config = dict(
    model='contrastive audio-text model',
    dataset='short read English sentences (LibriTTS-R)',
    train_examples=26041,
    n_mels=64,
    hop_length=160,
    input='mfcc',
    spec_augment=True,
    win_length=512,
    tokenizer='char',
    vocab_size=32,
    loss='sigmoid',
    embed_dim=128,
    encoder_arch='quartznet',
    encoder_norm='batchnorm',
    encoder_activation='prelu',
    encoder_depths=[3, 3, 3],
    encoder_kernel_size=9,
    encoder_stem='single',
    encoder_widths=[192, 192, 192],
    text_encoder_causal=True,
    text_encoder_width=320,
    text_encoder_layers=8,
    text_encoder_norm='layernorm',
    text_encoder_norm_position='post',
    text_encoder_activation='swiglu',
    text_encoder_mlp_ratio=3,
    text_encoder_head_dim=32,
    text_encoder_fused_qkv=False,
    text_encoder_bias='all',
    text_encoder_qk_norm=False,
    text_encoder_parallel_block=False,
    text_encoder_inner_norm=False,
    text_encoder_drop_path=0.1,
    text_encoder_positions='rope',
    init='trunc_normal_002',
    residual_init='none',
    optimizer='soap',
    beta2=0.99,
    lr=0.0011,
    beta1=0.95,
    shampoo_beta=0.95,
    eps=1e-08,
    precondition_frequency=16,
    max_precond_dim=1024,
    one_sided=True,
    adamw_lr_other_params=0.0021,
    ema_decay=0.99,
    steps=6900,
    batch_size=256,
    epochs=67.8,
    lr_schedule='cosine',
    final_lr_fraction=0.1,
    warmup_steps=200,
    weight_decay=0.5,
    adamw_weight_decay_other_params=0.05,
)
Rows from block 2 of the audio encoder of a small contrastive audio-text model, named by matrix and row number. Rows with one number belong to one channel. Each number is 128 + 32 x the weight over its row's rms, rounded and kept within 0 to 255. All counts start at 0.
After each channel's rows are labels from the 100 clips, of 14848, where the channel reaches its highest value: "top examples" is what is common among them. Only what is clearly more common there than usual is listed. The data: short read English sentences (LibriTTS-R).
# convs1: first pointwise conv (encoder.blocks.2.convs.1.weight, 192x192x1), inputs 0-95
# convs3: second pointwise conv (encoder.blocks.2.convs.3.weight, 192x192x1, transposed), outputs 0-95

convs1.53 [ 78 139  90 151 122 140 157 141  83 103  73 181 118 100 178 203 163 194 100 117 131 159 128 193 180 186 162 124 115 111 126 105 101 114 156 146 162 142 133 127 130  47 121 149 123  82  60 109 101 176 127  70 178 116 126 117  56 170 130 144 158  74 211  62 125 136 105 122  79 101  91  66 130 115 107 103 120 114 108 139 154 110 114  90 147 113 111  87 151 106  78 141 142 148 107 110]
convs3.53 [127 160  85 107 137 116 152  60 124 173 105  82 106  91 156 168 167 116 137  72 126 112 103 116 108 181 183 147 197 150 132 109 158 167 158 105 158 142 102 121 134  91  44 135  74 146 140 142 129 189 116 156 147  75 153  93 138 111 162 155 114 118  48 112 110 147 170 127  94 149 132  82 132 107 127 163 177 147 147 166 146 143 153 160 101 111  98 100 120 144 130  94 121 149 220  71]
top examples: voice: male; the word "to"

convs1.66 [135 164 116  76 166 150 113  81 142 165  92 127  89 152 116  84 170  90 106 197 180  80 122 107 111 123 141 157 142 130 144 112 130 105 144  94 147  77  73 136 135 152 166 159 138 104  94 142 171 117  96 115 122 154 131 129 127 163 153 163 189 198  95  80  84 106 114 133  96 169 186 139 190 160 110 155 135 150  97 194 156 177 184 120 110 111 125 101 144 178 108 156 167 155 150 118]
convs3.66 [210 174 145 181 109 113 147 109  84 151  91 168 130 117 200 146  91 140 171 147 155 163 145 155 104 129 156 126 119 119 133 119 115 120 156 125  98 133 152 141 125 108  86  95 101 131 180  85  97  84 153 200 137 172 125 139 103 111 111 105  84 193 122 113 142 110 108 156  91 137 192 119 141  77 129  94 101 129 134 111 124 125 135 119 162  91 192 118 107 132 101 173  88  58 138 163]
top examples: voice: male

convs1.92 [143 120 107 138 175 125 143 140 104  69 132 125 111 155 114 126  92 166 156 162 144 162  54  53 115 154 120 118 166 200  81 142 139 147  78  65 114 241 136 109 144  97  88 111 138 159  74 159 142 152  65 136  81 101 138 184 185 150 100 175 120 128  81 117  90 109 118 142 141 101 177 105 133 203 150 117 135 134 101 150 131 113 137 126 158 153 137 124 107 120 119  95  77 145 145  74]
convs3.92 [121  93 103 104 119  74 198 128  96 146 138 132  98 181  20 167 148  93 122 118 142 138 101 134 118 130  87 128 128  94  56 120 121 115  12 173 140 153 139  54 114 123  74 128 202  93 162 137 128  78 102 128  82 124  94 101 128 128 133 147 136 220 147 162 143 150 104 118 128 133 138 141  93 127 174 101 129 134 125 173 170 145 151 108 106 137  86 126 145 143 135 125 142 136 164 119]
top examples: voice: male

convs1.108 [136 168 119 114 137 157 192 155 111 130 117 132 106 122 167  84 134  94 207 126 141  77 133 144 149  81 123 158 148 169 118  88 126 152 127 153 159 146 112 128 161  97  93 173 118 111  74  77 138 158 133  93 104  86 131 179 139 170 175 133 165  59 113 190 106 150 134  94 140 123 147 142  89 150 178 146 128 159 145 115 136 114 131  78 104 103 125  84 177  96 118 139 107 137 114 144]
convs3.108 [137 136 154 121 108 126 110 150 130 100 128 137 155 125 173 141 100 189 158 121 118 153  83 167 110 119 122 165 182  90 119 147 153 150 108 143 159 146 133 127 172 156 128 148 105  88 149 207 114  99 139  69 129 114 143 109  96 118 110  91  87  73 147 116 153  78 172  99 104 190 145 118 117 136 114  84 117  83  97 152 171 123 122 101 202  83  49 177 134 102 106  61 111 107 112 148]
top examples: the word "you"; the word "he"

convs1.147 [136 123  97 148 104 106 115 131 141  86 118 157 172 128 167  95 137 190 142  79 151 131  88  63 187 151  89 141 110 163 177 118 157 137 114 172 160 112 118 109 135  80 120 166  92 109 119  69 134  77 159 149 200  99 112 102  52 122 155 114  91 135 108  93  61  76 116 108 174 170  61 133 166 112 136 103 141 134 112 147 158 164  68 104 132 132  97 158 174 110  99 148 183 111 119 108]
convs3.147 [155 118  82  74 160 169 165 124 195 141 164  62 121 129 136 144 105 168  89 104 115 100 142  93 101  73 106 120 153 108  87 107 113 116 103 164 125 102 148 159 194 115 173 123 138 159 102 107  86 138 168 185 150 127 116  74 163 153 152  80 175 134  95  88 114 106  77 165 177 122 140 138 126 102 162 161  58 146 107 188 146  95 168  80 127 142 102  69 170 146  61 124 142 110 135 135]
top examples: voice: female

convs1.24 [141 105 184 114 175 148 135 157 147 127 163 109 135 125 137 145 149 140 153 159 161 106  94 116 115 169 118 102 115 124 110 161 194  68 128 112 112 143 121 145  87 106  90  89 143 160 115 163 104 175 161 162  94  95 177 116 172 164 145 100 136  81 125  93 113 114 109 113 182 203 112 146 151 106 172  93 142 155  58 162 133  80 123  93 130 169 160 130 129 126  73 123 166 127 172 121]
convs3.24 [161 144 172 169 149 111 109 136 111 133 110 153 181 119 104  92 132 139  65  82 144 173 104 148  68 123 159 105 177 170 103 118 139  84 168 153 141 112 157 128 121 161 150  61  98 124  79  83 189 145 137 188 130 189 141 101 139 116 114  98 183 129 119 100 152 142 109 122 161  89 153  80 148  88  99 129 100  84 111 132 167  88 107 123 134 128 177  94 167 146 120 134 155  79 110 113]
top examples: voice: male

convs1.85 [ 90  46 150 149 101 112 147 115  91  81 149 116 163 120  72 183 105 139  96 140 128  82  94 131 147 119 127 137 107 104  96 135 125 114  45  98 105 123 183 110 196 184 125 164  89 104  87 131 129 122 152 134  90 150 107 150 137 104 100  89 116 104 154 107 110 146 154 129 126 164 104 165 133 105 174 100 131 170 140 161  94 113 113 135 129  93 196 149 123 119 138 129  73 113 121 123]
convs3.85 [104 144 126 128 172 157 118  57 126 139 148 152  96 164 224 130 149  97 131 148  94 129 108 135 129 147 121 144 118  70  70  84 155 109 120  86 161 189 142 151 105 135 131 173 113 129 101 143  94 114 116 127 135 137 160  98  77 129 197  94 104 118 142 138 122  66  99  91 171 121 181 107 118 177 188 135 178 141 164 139 105 145 108 123 129 115  98 157  72 155 138 161 160 143 160 119]
top examples: voice: male

convs1.130 [144 115  96 171 124 118 102 213 143 125 114 183 148  96  95  79 112 158 161 136 124 107 154 194 102  83 108 149 169 128 176  77 109 132 188  79  94  98  97 114  94 118 136  88 122 109  69 122 156 120 140 129 165 126 109 127 114 142  74 156 143 138  96 145 111 142  61 130  74 142 130  85 158 124 166 136 184  72 135 155 115 182 134 166  83 138 111 164 206 213  69  95 127  94 157 149]
convs3.130 [109  84 115 132 113 138 116  96 150 173 138 132 178 157  91 139 131  97 107 103 145 124 133 129 136 119 142 174 171 150 135 163  75 122 143 116  85  99 128  90 130  71 131  80 136  32  91  93 109 117 120 159  64 167 161 117  35 179 125 156 101 173 142 138 143  88 128 126 133 134 158 120  91 134 148 146  92  54 165  98  54 123  99 140 129 142  82  91 112 178 104 134 125  84  59 115]
top examples: the word "not"

convs1.190 [171 137 143 139 154 185 105 162 192 131 134 155 183 123 113 101 118 159 178  90  91 160  79 115  67 174  72 135 120 206 128 119 211 143 100 156 104 116 141 114 157 153 144 102 190 118 126 124 135  90 217 106 101 100 152 135 106 140 213 142 103 116 114 149 125 123  95 139  99 121 107 140 188 203 159 132 108 143 140 138 117 112 129  71 135 140 143 127 120 108  99 187 110 148  87 122]
convs3.190 [166 113  99 105 100 102 108 139 151 108 117  81 168  70 178 114 158 176  91 173  90 127 126 100 161  88 137  83 124  74 102 180 190 100  67 139 148 137 152 111  93 156 116 141 114 136 134  85  72 100 127 129 126 102 141 148 137 138  79  90 160 125 139 148 119 148  99 120  98 126 107 109 160  33 108  89 123 123 110 122 169  89  95 117 189 101  92  92 130 130 124 202  53 127 102 146]
top examples: the word "was"

convs1.36 [162 187 123  98 115 131 135 156 193 134 160 161 108 129 150  89 104 110 165 118 145  82 134  96  45 118 168 100 147 242 114 131 129 122 131 142 119 127 146 154 138 105  82 117 103  91 143 167 117 160 124  92 129 123 142  59 100 169 182 140  93 102  94 147 156 144  93 122 101  84 122  75 153 108 128 150  54 140  90  66 106  99 169 155 130 132 128 152 101 150 108 126 108 137 115  66]
convs3.36 [ 91  97 135 174 163 115 180 153 142  84 115  97 127 109 105 148 113 116 111 109  92 150 170 102 193  93  94 138  91 129 134  97  74 145 138  65 153 115 191 149 143 125 109 111 119 123 173 140 128 144 197 177 167 142 118 137 126 174 149 109 130 197 152 119 109 158 106 168 162 149 147  82  87 142 145 168 132 149 180 116 137 154 155  95 159 149 135 145  97 142 197 157 140 127 126 154]
top examples: the word "was"

convs1.72 [147 132 128  69 111 129 125 134  89 154 107 105 102 183  68 101 127 146 118 167 108  92 151 104  89  96  96 103 166 130 111 126 117 137 198  97 128 189  76 155  94 108 135 125 169 146  93 129  96 116 131  65 114 179  67 105 107 162  60 160 142 177 184 100 113 120  81 142  94  49  91 154 158 119 106 170 123 148 132 163 161 116 148 135 172  98 156  96  90  98 172 155 165 182 106 116]
convs3.72 [183 129 133 150 104  79 144 121 181 106 118  87 127 149 122 140 215  83 161 107 114 129 118 119 153 127 145 125  98 100 106 124 151 145 119 165 134 138 169 148 183 140 109 114 106 108 150 186 181 125 184 200 190 148 106 145 117 123 112 122 172 171 126 187  85 152 113 177 144  96 131 186 139 139  78 132  83 151  87 148 142 109 106 110  79 159 130 141  77  60 128 167 153 176 111 139]
top examples: voice: male

convs1.80 [ 60 145 212 163  51 115 123 149 140 104 127 130  92  91 131 140 161 136  79  98  85 168 124  94  90 123 105 130 108 138  99 142  89 145  48 114 161 115 147 134  84 116  72 128  90 198 152  94 163 127 107 109 121 120 152 201 150 101 137  79 126 119 102 157  94  65 128  99  57 142 151 152 136  56 163  98 137  62 108 138 125  71 128  93 116 151 134 175 133  93 120 148  93  94 100 108]
convs3.80 [151 128 107 114 205 170 177 181 114 186 159 114 122 120 105 104  81 144 184 159 160 145  59 123 134 186 101 129  90 131 196  84  76 134 177 124  81 126 143 113 166 110 157  58 134 104 199  89 185 112 109 159 211 162 165 130 109 114 129 151 169 131  95 174  60 138 133 136 164 169 113 152 122  69 147 147  92 109 159  86  89 138 133  86 157 174 146 117 130 119 167 119 160 144 124  97]
top examples: voice: female; the word "it"; the word "is"

convs1.81 [150 151 130  80 115 161 115 189 107 134 166 125  82  93 171 140 117 144 119  94 118  82 182 135 150 150 135 139  95 152 137 118  89 123 130 150 120 186 116  85 172  86 120 104 151 166 120 175 148 110 140  58 139 131 109 142 145 219  58 102 111 109 144 158 116 132  84  78 107 109 111 153 105 163 131 164 108 151  94 160  92 122 143 112 133  84 116 167 112 134 164 154  92 152 132 120]
convs3.81 [138 119 124 222 119 130 152 122 134  85 147  94 151 129 147 142 149  50  94  84 104 101 127 111  72 103 159 126 133 146 125  87 151 133 141 133 160 115 163  89 106 124 124 131 126 114 115 165 162 162 191 176 196 138 117 217 196  92 134 143 117 132 107 107 165 121 146 123 129 102 137 140  44 159 119 149 178  82 144 150 145  71 137  82 140  98 110 159 175   9 138  57 136 111  92 138]
top examples: voice: male

convs1.161 [145 119 149 122 107  66 138 131  90 159 165 167 138 109 176 111  84 125 133 173 115 143 222 158 124 114  83  93 143 129 187 148  76 154  95 182  87 153  89 135 138 175 156 117 112 114 122 131 197 117  94 181 111 156  76 118 134 147 132 118  18 130  95  97 135  99 134 157 140  75  51 100  79 142 132 173 129 109 161  92 105 121 156 139 139 149 155 145 152 184 164 140 151 136  89 153]
convs3.161 [ 68 139 123 112  94 126  80 115 112  73  94 102 101 117 117 134  92 114 146 114  73  41 139 122  92 144 127 167 105 116  84 160 162  85  67 188 189 116 128  55  90  98 113 138 111  89 166 153 108 124 118 162 112 136  86 145 184 135 104 127 174 176 123  74 115 150 108 108 167 157 136 102 145 110  80 136 128 128 180 103 138 179 113 121  84 120 109  63 132 120 164  94  99  77 123 165]
top examples: the word "not"