A small contrastive audio-text model, trained from scratch: 11.6M parameters, text encoder layers 8.
Rows from block 3 of the audio encoder of a small contrastive audio-text model, named by matrix and row number. Rows with one number belong to one channel. Each number is 128 + 32 x the weight over its row's rms, rounded and kept within 0 to 255. All counts start at 0.
After each channel's rows are labels from the 100 clips, of 14848, where the channel reaches its highest value: "responds to" is what is common among them; "loudest band" is the band of the loudest frequency at the time of the peak. Only what is clearly more common there than usual is listed. The data: short read English sentences (LibriTTS-R).
# convs1: first pointwise conv (encoder.blocks.3.convs.1.weight, 192x192x1), inputs 0-95
# convs3: second pointwise conv (encoder.blocks.3.convs.3.weight, 192x192x1, transposed), outputs 0-95

convs1.159 [ 60  46 148 123 127 170 121  94 156 137  61 114  71 127 111 129 154 115 124 164  76  96 101 162 107 171 130 128 196 109  78  93 196  96 118 158 131  63 124 100 122 198  84 151 108  84 177 129 148 108  93 157 172 136 121 144 145  90  77 127 101  94 190 136 138 128 174 158 124 105 145 130  87 107  92 127 107 169 104  88 140 182 149 122  98 112 152 160 115 121 167 209 113 125 155 137]
convs3.159 [104  90 153 138 135 175 149 155 161 125 177 125 126 134  97 142 125 180 150  95 136 128 171 224 152 139 125 119 145 178 157  93 130 116 128 155 154 127 103  55 110 142 167 183 110 106 174  99  75 124  93 136 157 154 135 172 106 121  71 134 136  97  78 171  38 160 131 136 116 116  85  97 146 138 139 104 165 152  70 104  97  90 241  50 136  90 115 188 161 105  93 125 117 147  73 128]
responds to: the word "you"
loudest band: 250 to 500 Hz

convs1.59 [ 60 108 141  99 137 182 186 119 144  86 121 223 135  74 151 153 113  90 173 125 151 177  92 107 141 165 130 179 101 183 138 196 152 163 163 165 135 126  93 136 132 150 123 105  38 133 114 164 120 148 109 107 136 110  92 134 134 166  89  82  80  44 130 155 137 178 124 111 136 131 148 187 115 130 120 105 102 208 124 148 159 117 149 100 139 104  95 150 118  99 136 101 146 163 122 130]
convs3.59 [161 169 112 117 128 137  86 178 138 123  93 155 137 134 115 188  90 163  87 118  91 170 123 121  94 156 159  54 116  55  97 155 116 122 154  96 109  74 137 126 142 119 103 110 139 150 162 124 101 180 123  93 157 181 146 126  80 103 124 139 118  76 159 171 127 192 135 118 101  72 152 134 120 175 102  86 144 154  83 170 166 147 125  88 113 154 135 115 122 147 120 148 105 128 187  96]
responds to: voice: female
loudest band: 250 to 500 Hz

convs1.113 [156  79 120 105  62 166  74  96 169 111 134 164 100 166 122 120 126  97 145  95  63 133 122 139 112 156 123 112 111 140 118 151 115 131 117 164 125 113  91  93 153 150 133 121 123 120 112  77 151 198  55 136 186  89 162 168 175 108 135 105 172  98  70 150 128 106 138 160 148 144 145 151 129 108 178  92  81 160 156 135 179 144 134  79  89 156 241 158  96 159 173 133 116 104 142 109]
convs3.113 [133 115 110  94 147 157  95 101 102  87 126 131 145 192 114 108 151 163  20  17 205 139 132 155  99  99 190 161 112 140 126 121 121 150 179 131 143 151 113 111 182 164 141 125 120  99 202 121 149  95 142 117 151 109 137 126  85 100 126 121 128 108 122  89 127 129 162 140 119 115 149 127  88 119 166 195 113 153 102 239 144 122 101 109 152 173 105 138 132 129  83 111 130 113 132 171]
responds to: voice: female; the word "you"
loudest band: 250 to 500 Hz

convs1.75 [115 131 125 123  62 186 141 103 136 110 159 141 142 146 164  95 160 121  96  63 140 133 106 158 104 156 191 157 147 109 114 140  77 148  93 121  98 101 140 140 122 121 143 126 139 121 181 140 129 147  89 126 171 100 110 147 159 152  97 126 164 163  69 111 121 104 148 112 153 137 126 125 162 190 129  95 115 114 117 136 150  98 134 144 143 137 143 138 205 157 194 131 161 104 208 126]
convs3.75 [152  98 182  70  75 148 181 112 150  92  79 134 125  59 163 161 141 102 157 114 154 123  91 122 153 138 112 129 139  98 156 152  79 146 131 119 130 148 164 111 168 139 109 132 117 138 166 156 123 134  56 135 116 178 165 132 146 162  84 181 101 132 152 141 156 102 115 147 108 109 127  98 135 123 115 127 129 160 113 107 135 129 134 127 103 201  82 113 190 151  72 103  73 131 149  97]
responds to: the word "to"
loudest band: 250 to 500 Hz

convs1.101 [114 167 124 133 121 185 127 128 154  87 136 152 116 107 119 139 156 199  81 108 161 110  71 150 153 109 131 162 136  73 166 129 111 116 128 104 157  91 120 199  58 107 175  66  87 116 163  96 114 154 102 109 142 164 101 170 175 111 123 112 105 146 183  92 187  81 125 108 135 128 104 134  96 142  90  88 153 122 119 124 151 133 134 143 125  89 156 137 119 102 135  66 161 130 108 115]
convs3.101 [133 172 211 131 148 110 146 118 139 121 103 176 126 147 129 178 133 181 143  86 184 164 119 181 104 128 129 134 147 130  83 153 141 145 141  90 143 107  92 161 113 160 134 185 116 180 170 178  89 175 160 159  87 135 111 156 124 111 135 143 130 147 198 179 121  87 102  94 123 146 173 139 154 112 113 189 147 156  64 151 153 125 158 130 106 151 174  36 149 117 155 113 140 137 119 114]
responds to: text has "what"
loudest band: 250 to 500 Hz; 500 to 1000 Hz

convs1.90 [ 65  79 172 121 113 117 102 157 180  98 110 145 112 102  64 129 130 157 152 103 100 145 112 113 121 139 170 164  73  63 161 144 156 122 166 175 104 105  76 113 135 153 152  61 146 159 122  97  98 110 138 160 144 106 136 156 113 137  83  78 111 145 139 112 191  99  99 105 107 156  99 114 116 153 117 116 136 175 153  87 165 130 129 123 125 115 159 133  93 145 126 120 177 180 126  88]
convs3.90 [165 124 103 137 140 151 102 116 166 122  80 130  98 144 150 170  87 120  62  75 105 106 144 246 183 123 117 142 174 163 145  92 130 122 222 127 135 115 170 105 135 102 177 139 151 170 155 176 110  66 109 101 118 130 117  92 152 137  90 173 136  93 108 105 142 174  86 107 127 134 151 141 133 146 133 114 108 137 197  75 135 150 113  71 134  93 116  80 136 113 118 163 136 127 153  68]
responds to: voice: female
loudest band: 250 to 500 Hz

convs1.41 [111 171 154  92  91 135 109 126 141 157 120 142 138 119 169 182 154 126 178 156 136  98 127 108  99 147  80 140 163 115 117 228 148 126 101 158 155 151  65 115 148 163 108 116 114  34  76  87  72 141 173 165 146 158 156  91  87  95 152 103 113 115 136 150 109 165  83 170 147  50 138 170  99 106 113 119 146 156 186 143 141 152 171 112 133 137 152 124 141 132 131 118 114 212 163 116]
convs3.41 [101 204 114 122 112 100 116 166 126 155 166  93 205 168 180 139 148 136 105  62 140 146  99 170  84  98  89 108 148 164  98 177 122 125 138 121 117 133  70 137  66 100 136 122 132  90 175 133 150 135 149  99 162  68 120  75 115 112 131 154 160 175 149  82 109 171 145  82  88  92 156 138 115  64  31 154  79 109 103  75 152 148 131 181 154 157 143  65 108  86 183  89 115 127 128  93]
responds to: the word "was"
loudest band: 250 to 500 Hz

convs1.100 [ 96 141 152 121 129 123 162 112 110  91 150  97  97 157 129 155 143 130 166 135  97 169 141 149 168  81 123 118 143  76  97 113 102 119  90  63 128 117 144 117 123 188 163  50 118 127 159 117  96 131 124 197 142 183 133 123 150 100  97 154 143  94 152 166 212  92 131 147  63  97 148 134 148  93 145 142 161 142 181 158 101 156 151 121  79 214 149  93 143 147 131 151 187 143 135  72]
convs3.100 [126 150 133  87 103  92 106 162 147  93 130 143 171  98 116 128 146 116  72 117  77 109 124 126 112 137 115 204  85 169  92 103  56 136 119  96 108 111 146 164 129 145 138 103 125 111 115 141  99 103 141  99 105  43 105 118  96 115  77  65  51 117 133  63 139 123 158 165 173  73  51 113 101 126 100 134 210 179 169 127 102 127 109 133 126  50 107 119  90 139 144  98  92 112 160 171]
responds to: voice: female
loudest band: 250 to 500 Hz; 500 to 1000 Hz

convs1.163 [134 172 156  88  31 109 136 105 187 149 146 109 137  85 182 115 108 142 119 106 124 103 144 167 107 125  91  84 154  92 147 164 117 138  58 135  82 120 157  94 137 115 176  88 112  98 126 125 191 113 175 168 132 144 109 155 151  50 146 103 181 144  95 111 106  60  93 114 127 126 191 137 132 146 172  40 148 183 140 149 105 120 158 131  84 111 164  87 167 133 116 113 145 141  90 116]
convs3.163 [105 103 147 161 173 159 153 148 198 156 144  89 156 147 108 121 175 109 211 158 122 119 144 142  92 161 105 107 137 152 148 164 171 161  92 115 143 149 136 141  90 100 119 124  87 155 149 150 131 140 175 127 148 164 172 111 144 182 132 124 153 105 153 203  89 121  80 141  71 110 224 108 144 127 123  94 200 195 132 108 119 152 158 142 144 137 135 186 138 160 145 122 157 113 130 114]
responds to: voice: female
loudest band: 500 to 1000 Hz

convs1.152 [137 134  92 118 151 117 112 167 145  44 153 161 100 111 102 132 144 110  70 129 194  94  83 139 162 153 103 153 147 127 105 142 118 129 156  62 101 144 114 141 117  90 137 133  63  90 113 138 193 121 121 184 110 110 116 181 123 133 119  94 116 121 202 203 177 114  88 117 132 132 182 113 122 129  91 111 150 117 113  79 120 179 189 106 129 152 110 113 172 136 158 121 168  93 121 179]
convs3.152 [146 140 132 121 127  84  97 116  82  82 166 119 145  93  79 170 114 170 145 146 160 136 175 173 125 149 154  90 117 148 134 151 112 179 152 140 120 177  72 108 135  94 139 152 104 157  98  87  74 110  80  60 149 151 103 121 111 139 175 132 142 102 125 146 110 145 152 138 155 101 114 146 112  79 108 149 110  98 131 161 172  85 116 113 118 133  76 105 179 133 151 124 107 168 175  95]
responds to: voice: female; the word "i"
loudest band: 250 to 500 Hz

convs1.145 [160  89  96 131 180 140 152 185 119 149 155 141 170 218  50 131  62 138 127  68  75 153 159 157 135 120 133 105 133 176  91 135  92 116 141 147 157 168 169 108  87 120 161 133 237 152 127 141 138 142  81 130 125 110 108  84 168  82 140 138 116 126 171 160 104 176  46 122 151 168 109 178 146 169 104  83  99 108 158 108  87 132 155 137 182 100 148  95 112 115 105 103 121 126 151 140]
convs3.145 [101  77 169 128 191 136 136 145 196 143 174 148  91 143 127 144 156 141 141 163  91  48 108 143 128 129 115 109 137 114  99 113  96  61 164 153 118 111 208  70 134 139 175 113 141 153 145 148 195 136  90 182  72 180 169 191 154 155 142 146  72  90 111 146 159  84  55  94 157  77 159  95 146 136 160 137 110 157 103 173 126  97 165  89 152 159 154 154 110 134  98 136 137 127 113 110]
responds to: the word "was"
loudest band: 4000 to 8000 Hz

convs1.9 [106  84 111 135 154 103 141  61  52 167 110 118 111 148 211 193 143 137 121 109 109 111 117 121 143 166 152 117 172 138 146 137 148 137 167  79  84 121 168 152 123 111 132 112  87  23 156 151 134 106 127 121 152  84  99 145 142 127 121 113 130  88 118 171  82 200 118 107 109 200 120 213  97 162 178  76 169 157 123 139 115 130 138 147 104 118 103 129  94 120 121 123  98 129 166 190]
convs3.9 [101 136 160 181 113 113 164 103 163 142  94 121 163 142 136 155 165 149 155  68  83 101 156 144  99 122 193 110  97 198 115 175 142 206  94 139 147 140 124 107 155 103 131 117 169 107  88 109 163 171 125 107  78 121 146 148 122  73 145 121 187 167 155  79  90 141 155 112 125  93 133 133 173 154 162  93 107 161 179 126 118 131 120 107  21 195 146 123 160 115 146 119 165 178  98 127]
responds to: the word "was"
loudest band: 250 to 500 Hz

convs1.187 [ 98 136 152 180  56 122 180  63 137 169  95 110 149 124 175 124  73 199 144 115 184 116  88 216  70  74 123  85 152 154 123 120 120 144 156  93 146 163 121 128 129 105 134 133 221  89 148 172 162 181 139 135 149 160 139 123 121 136  60 129 167 141 169 126 120 126  92  78  85  57 135 130  65 172 133  96 137 142 156 137 115 125 149 128  81  99  76 125 122 157 112 108  63  60 101 181]
convs3.187 [147  95 115 139 152  89 144  59 144  88 111 144 142 137 169 119 136 106 126 101 210 137 127 157 102 107 157  68  91 142  88 132 176 111 144  49  83 182  99 175  93 162 144 132 117 180 128 194 125 148 138 108  50 158 115  71 159 141 114 100 139 121 160 124 114  10 160 140 120 198 168 103 123 107 104 156  74 140 132 164  90 147 127 158 105 110 126  97 115 106 153 110 144 115 141 100]
responds to: the word "was"
loudest band: 250 to 500 Hz; 500 to 1000 Hz

convs1.13 [158  82 130 103 150  99 163 113 147 123 139 150  74 135 119 120 188 150 170 159  74 113  96 105 152 129 142 136 102 127 148 129 161 108 182 145 131 124  57 148 151 119 131  95 129 121 133  88 138 132  89 129 132 163 144 176 147 154 101  88 124 102 112 109 223 115 197 105 133  90 103 149 121 115 116  93 104 180 133 163 139 134 140 120 151 101 167 157 136 120 116 164  75 118 105 101]
convs3.13 [ 94 130 137 139 123 104 109 127 148 141 174 108 186 162 151 144  84 141 169 143 166 130 174 156 147 123 144 137  90 168 127 132  94 151 131 155 149 137 133 115 139 152 164 141 133 122 153 146 171 133  87 118 130 132 129 155  95 148 117 162 146  56  96 122 119 125 157 157  94 118 137 172 105 182 147 140  78 123 139 155  98 154 168 194 127 135 175 112 114  73 146 118 173 198 154 125]
responds to: the word "you"
loudest band: 250 to 500 Hz

convs1.34 [164  78 114 149 158 112 136 185 109 164 138  66 121 149 148 112 186 114 175 174  25 168 122 115  99 128 125 174  30 107 107 137 119  95 134 124 133 164  97 129  82 137 148 134 105 149 132  75 130  75 139 127  85 153 154 143 172 118 126 160 132  90  73 103 140  65 153  74 112 223 148  97  93 133  99  65  83 131 130  99  93 102 111 131 183 132 103 101 131 132 161 113 140 135 164 116]
convs3.34 [106 134 131 194 124 196 136 119 178 143 118 182  94 122  83 180 130 158  85 162 156  86 106 110  66 161 175  89 123 131 124 121 146 180 180 140 173 136 109 104 199  85  91 117 107 177 139  99  98 122 141 101 182 121 184 132 161 161  30 167 164  72 139 143 120 192 103 189 166 132 124 154 155  56 124 115 141 128 118 151 132  92 115 114 127 140  96 153 139  92 168 130 156 141 101  70]
responds to: the word "she"; the word "was"
loudest band: 250 to 500 Hz

convs1.139 [158  99 117 165  48 107  67 114 176 145 156 123 129 113  88 150 132 125 152 110  75 125 121  60 160  89 148 174  93 129 104 142 141 134 132 153 135 108 134 147 177 186  95 112 140 119  67  44 122  78 154 106 138 155 193 162 108  92 124 137 147  92 156 148 107 146 142 113  92 171 110 119 158 123 101 153 142 111 111 130 144 134 181 131 139 159 156 134 141 135 142 149  41 156 182  88]
convs3.139 [145 155  86 130 144 111 120 107 107 102 102 111 147 126 137 124 130 135 112 122 157 164 139 127 141 131 158 125 115 122  90 150  75 142  75 120  78 158 120 156 126 183  86  94 138  75 127 142 138 147 175 150  85 165  48 149 152  71 142 142  73 183 134 149 174  74 139 138 119  69 154  83 100 155 147 136 113 166 148 205 109  91 114 169 170 126 104 117 132 166 142  72 109  79  69 217]
responds to: the word "you"
loudest band: 250 to 500 Hz

convs1.82 [139 128 124 158 105  93  12 140 123 106 150 105 111 102 101 165 142 178 145  82 130 128 119 116 134 145 140 185 145 147 139 166 162 141 114  98  74  97 123 130 126 105 155 100 148  92 161 101 124 123 160 140 137 103  94  57 141 121 116 123 113  91 178 137 103 171 127 126 116 108 177 187 220 145 103 111 142 118 103  99 130 133 150 157 107 145 151  99 135 112 101 145 171 120 161  88]
convs3.82 [198 124 152 129 136  91  96 111 137  96 105 173  89 150  93 164 127  62 159 114 165 140 118 138 123 103 168 142  80 167 184 103 132 161 134  77 117 112 146  78 105 173 130 130  88 154 107 117 143 169 135 111  76  99  89 215  91 156 120 108 132 129  97 141  97  50 173 137 113  93 127 113 112 110 115 123 145  82  66 113 149 142 115 119 123 114 152 103 100 152 155  80 111 112  43 142]
responds to: voice: female
loudest band: 250 to 500 Hz

convs1.55 [136 147 104 125 149 116 169 127 102 133 134 147 127 116 117  78 114  90 140 162 137 175 115 196 115 224 121 106 110 151 133 146  27 152 106 125 176  88 114 128 107 143 117 126 155 129  65 133 113 156 184 136 165 134 140 119 139 110  88  81 160 123 131 130 132 142 173 155 186 129 135 142 107 117 114 131 147 124 164 110 154  93 132 107 118 171 127 102 116 119 136 142 150  91 167 179]
convs3.55 [106  88 121 124  78 163 102 150 103 136  81 137 158  86  96 142 153 138 144 131 189 161 166 143 127 111 172 117 197 134 138 124 106 137 128 180  98  92 114 134 150 183 121 145 119 110 117  63 132 136 143 136 171 139 129 189 113 133 119 146 132 127 151 141 103 181 169 139 130  44 140 137 152 144  79 138 152 119 147  98 117 142  88 108 110  87  92 155 123 167 103 128 139 157 113 114]
responds to: voice: female
loudest band: 250 to 500 Hz

convs1.29 [158  93 108 185 108 129  92 108 127  93 124 120 124 132 144 210 139 161 155  60 126 117 110 157 134  60 191  75 148 162 113 161  85 156 130 123  91 145 133 210  79 166 123  87 171  58 128  92 103 119 119 152 107 133 123 124 152 156  70 139  95 104 139 144 122 143 104 113 104 102 137 164  90 124 115 106 154  79 149 160 100 184 128  53 130 157 104 120 205 138  93 127 109 172 178 158]
convs3.29 [126  70 155 147 121  82  70 146 110  99 126  85 122 124 105 159  69 140 225  89 160 125 167 175 126 113  74 142 131 185 164  45  77 123 128 159 105 126 104 179 135 117 166 130 133 161 109  99 132 116 166 140 146  78 122 107  85 175 111 111 110  96 151 179 119  91 135 137 177 153 134 105 148 156  80 149  97 144 137 126 122 104 121 155 140 131 158 181 105  93 167 103 155 117 163 147]
responds to: the word "was"
loudest band: 250 to 500 Hz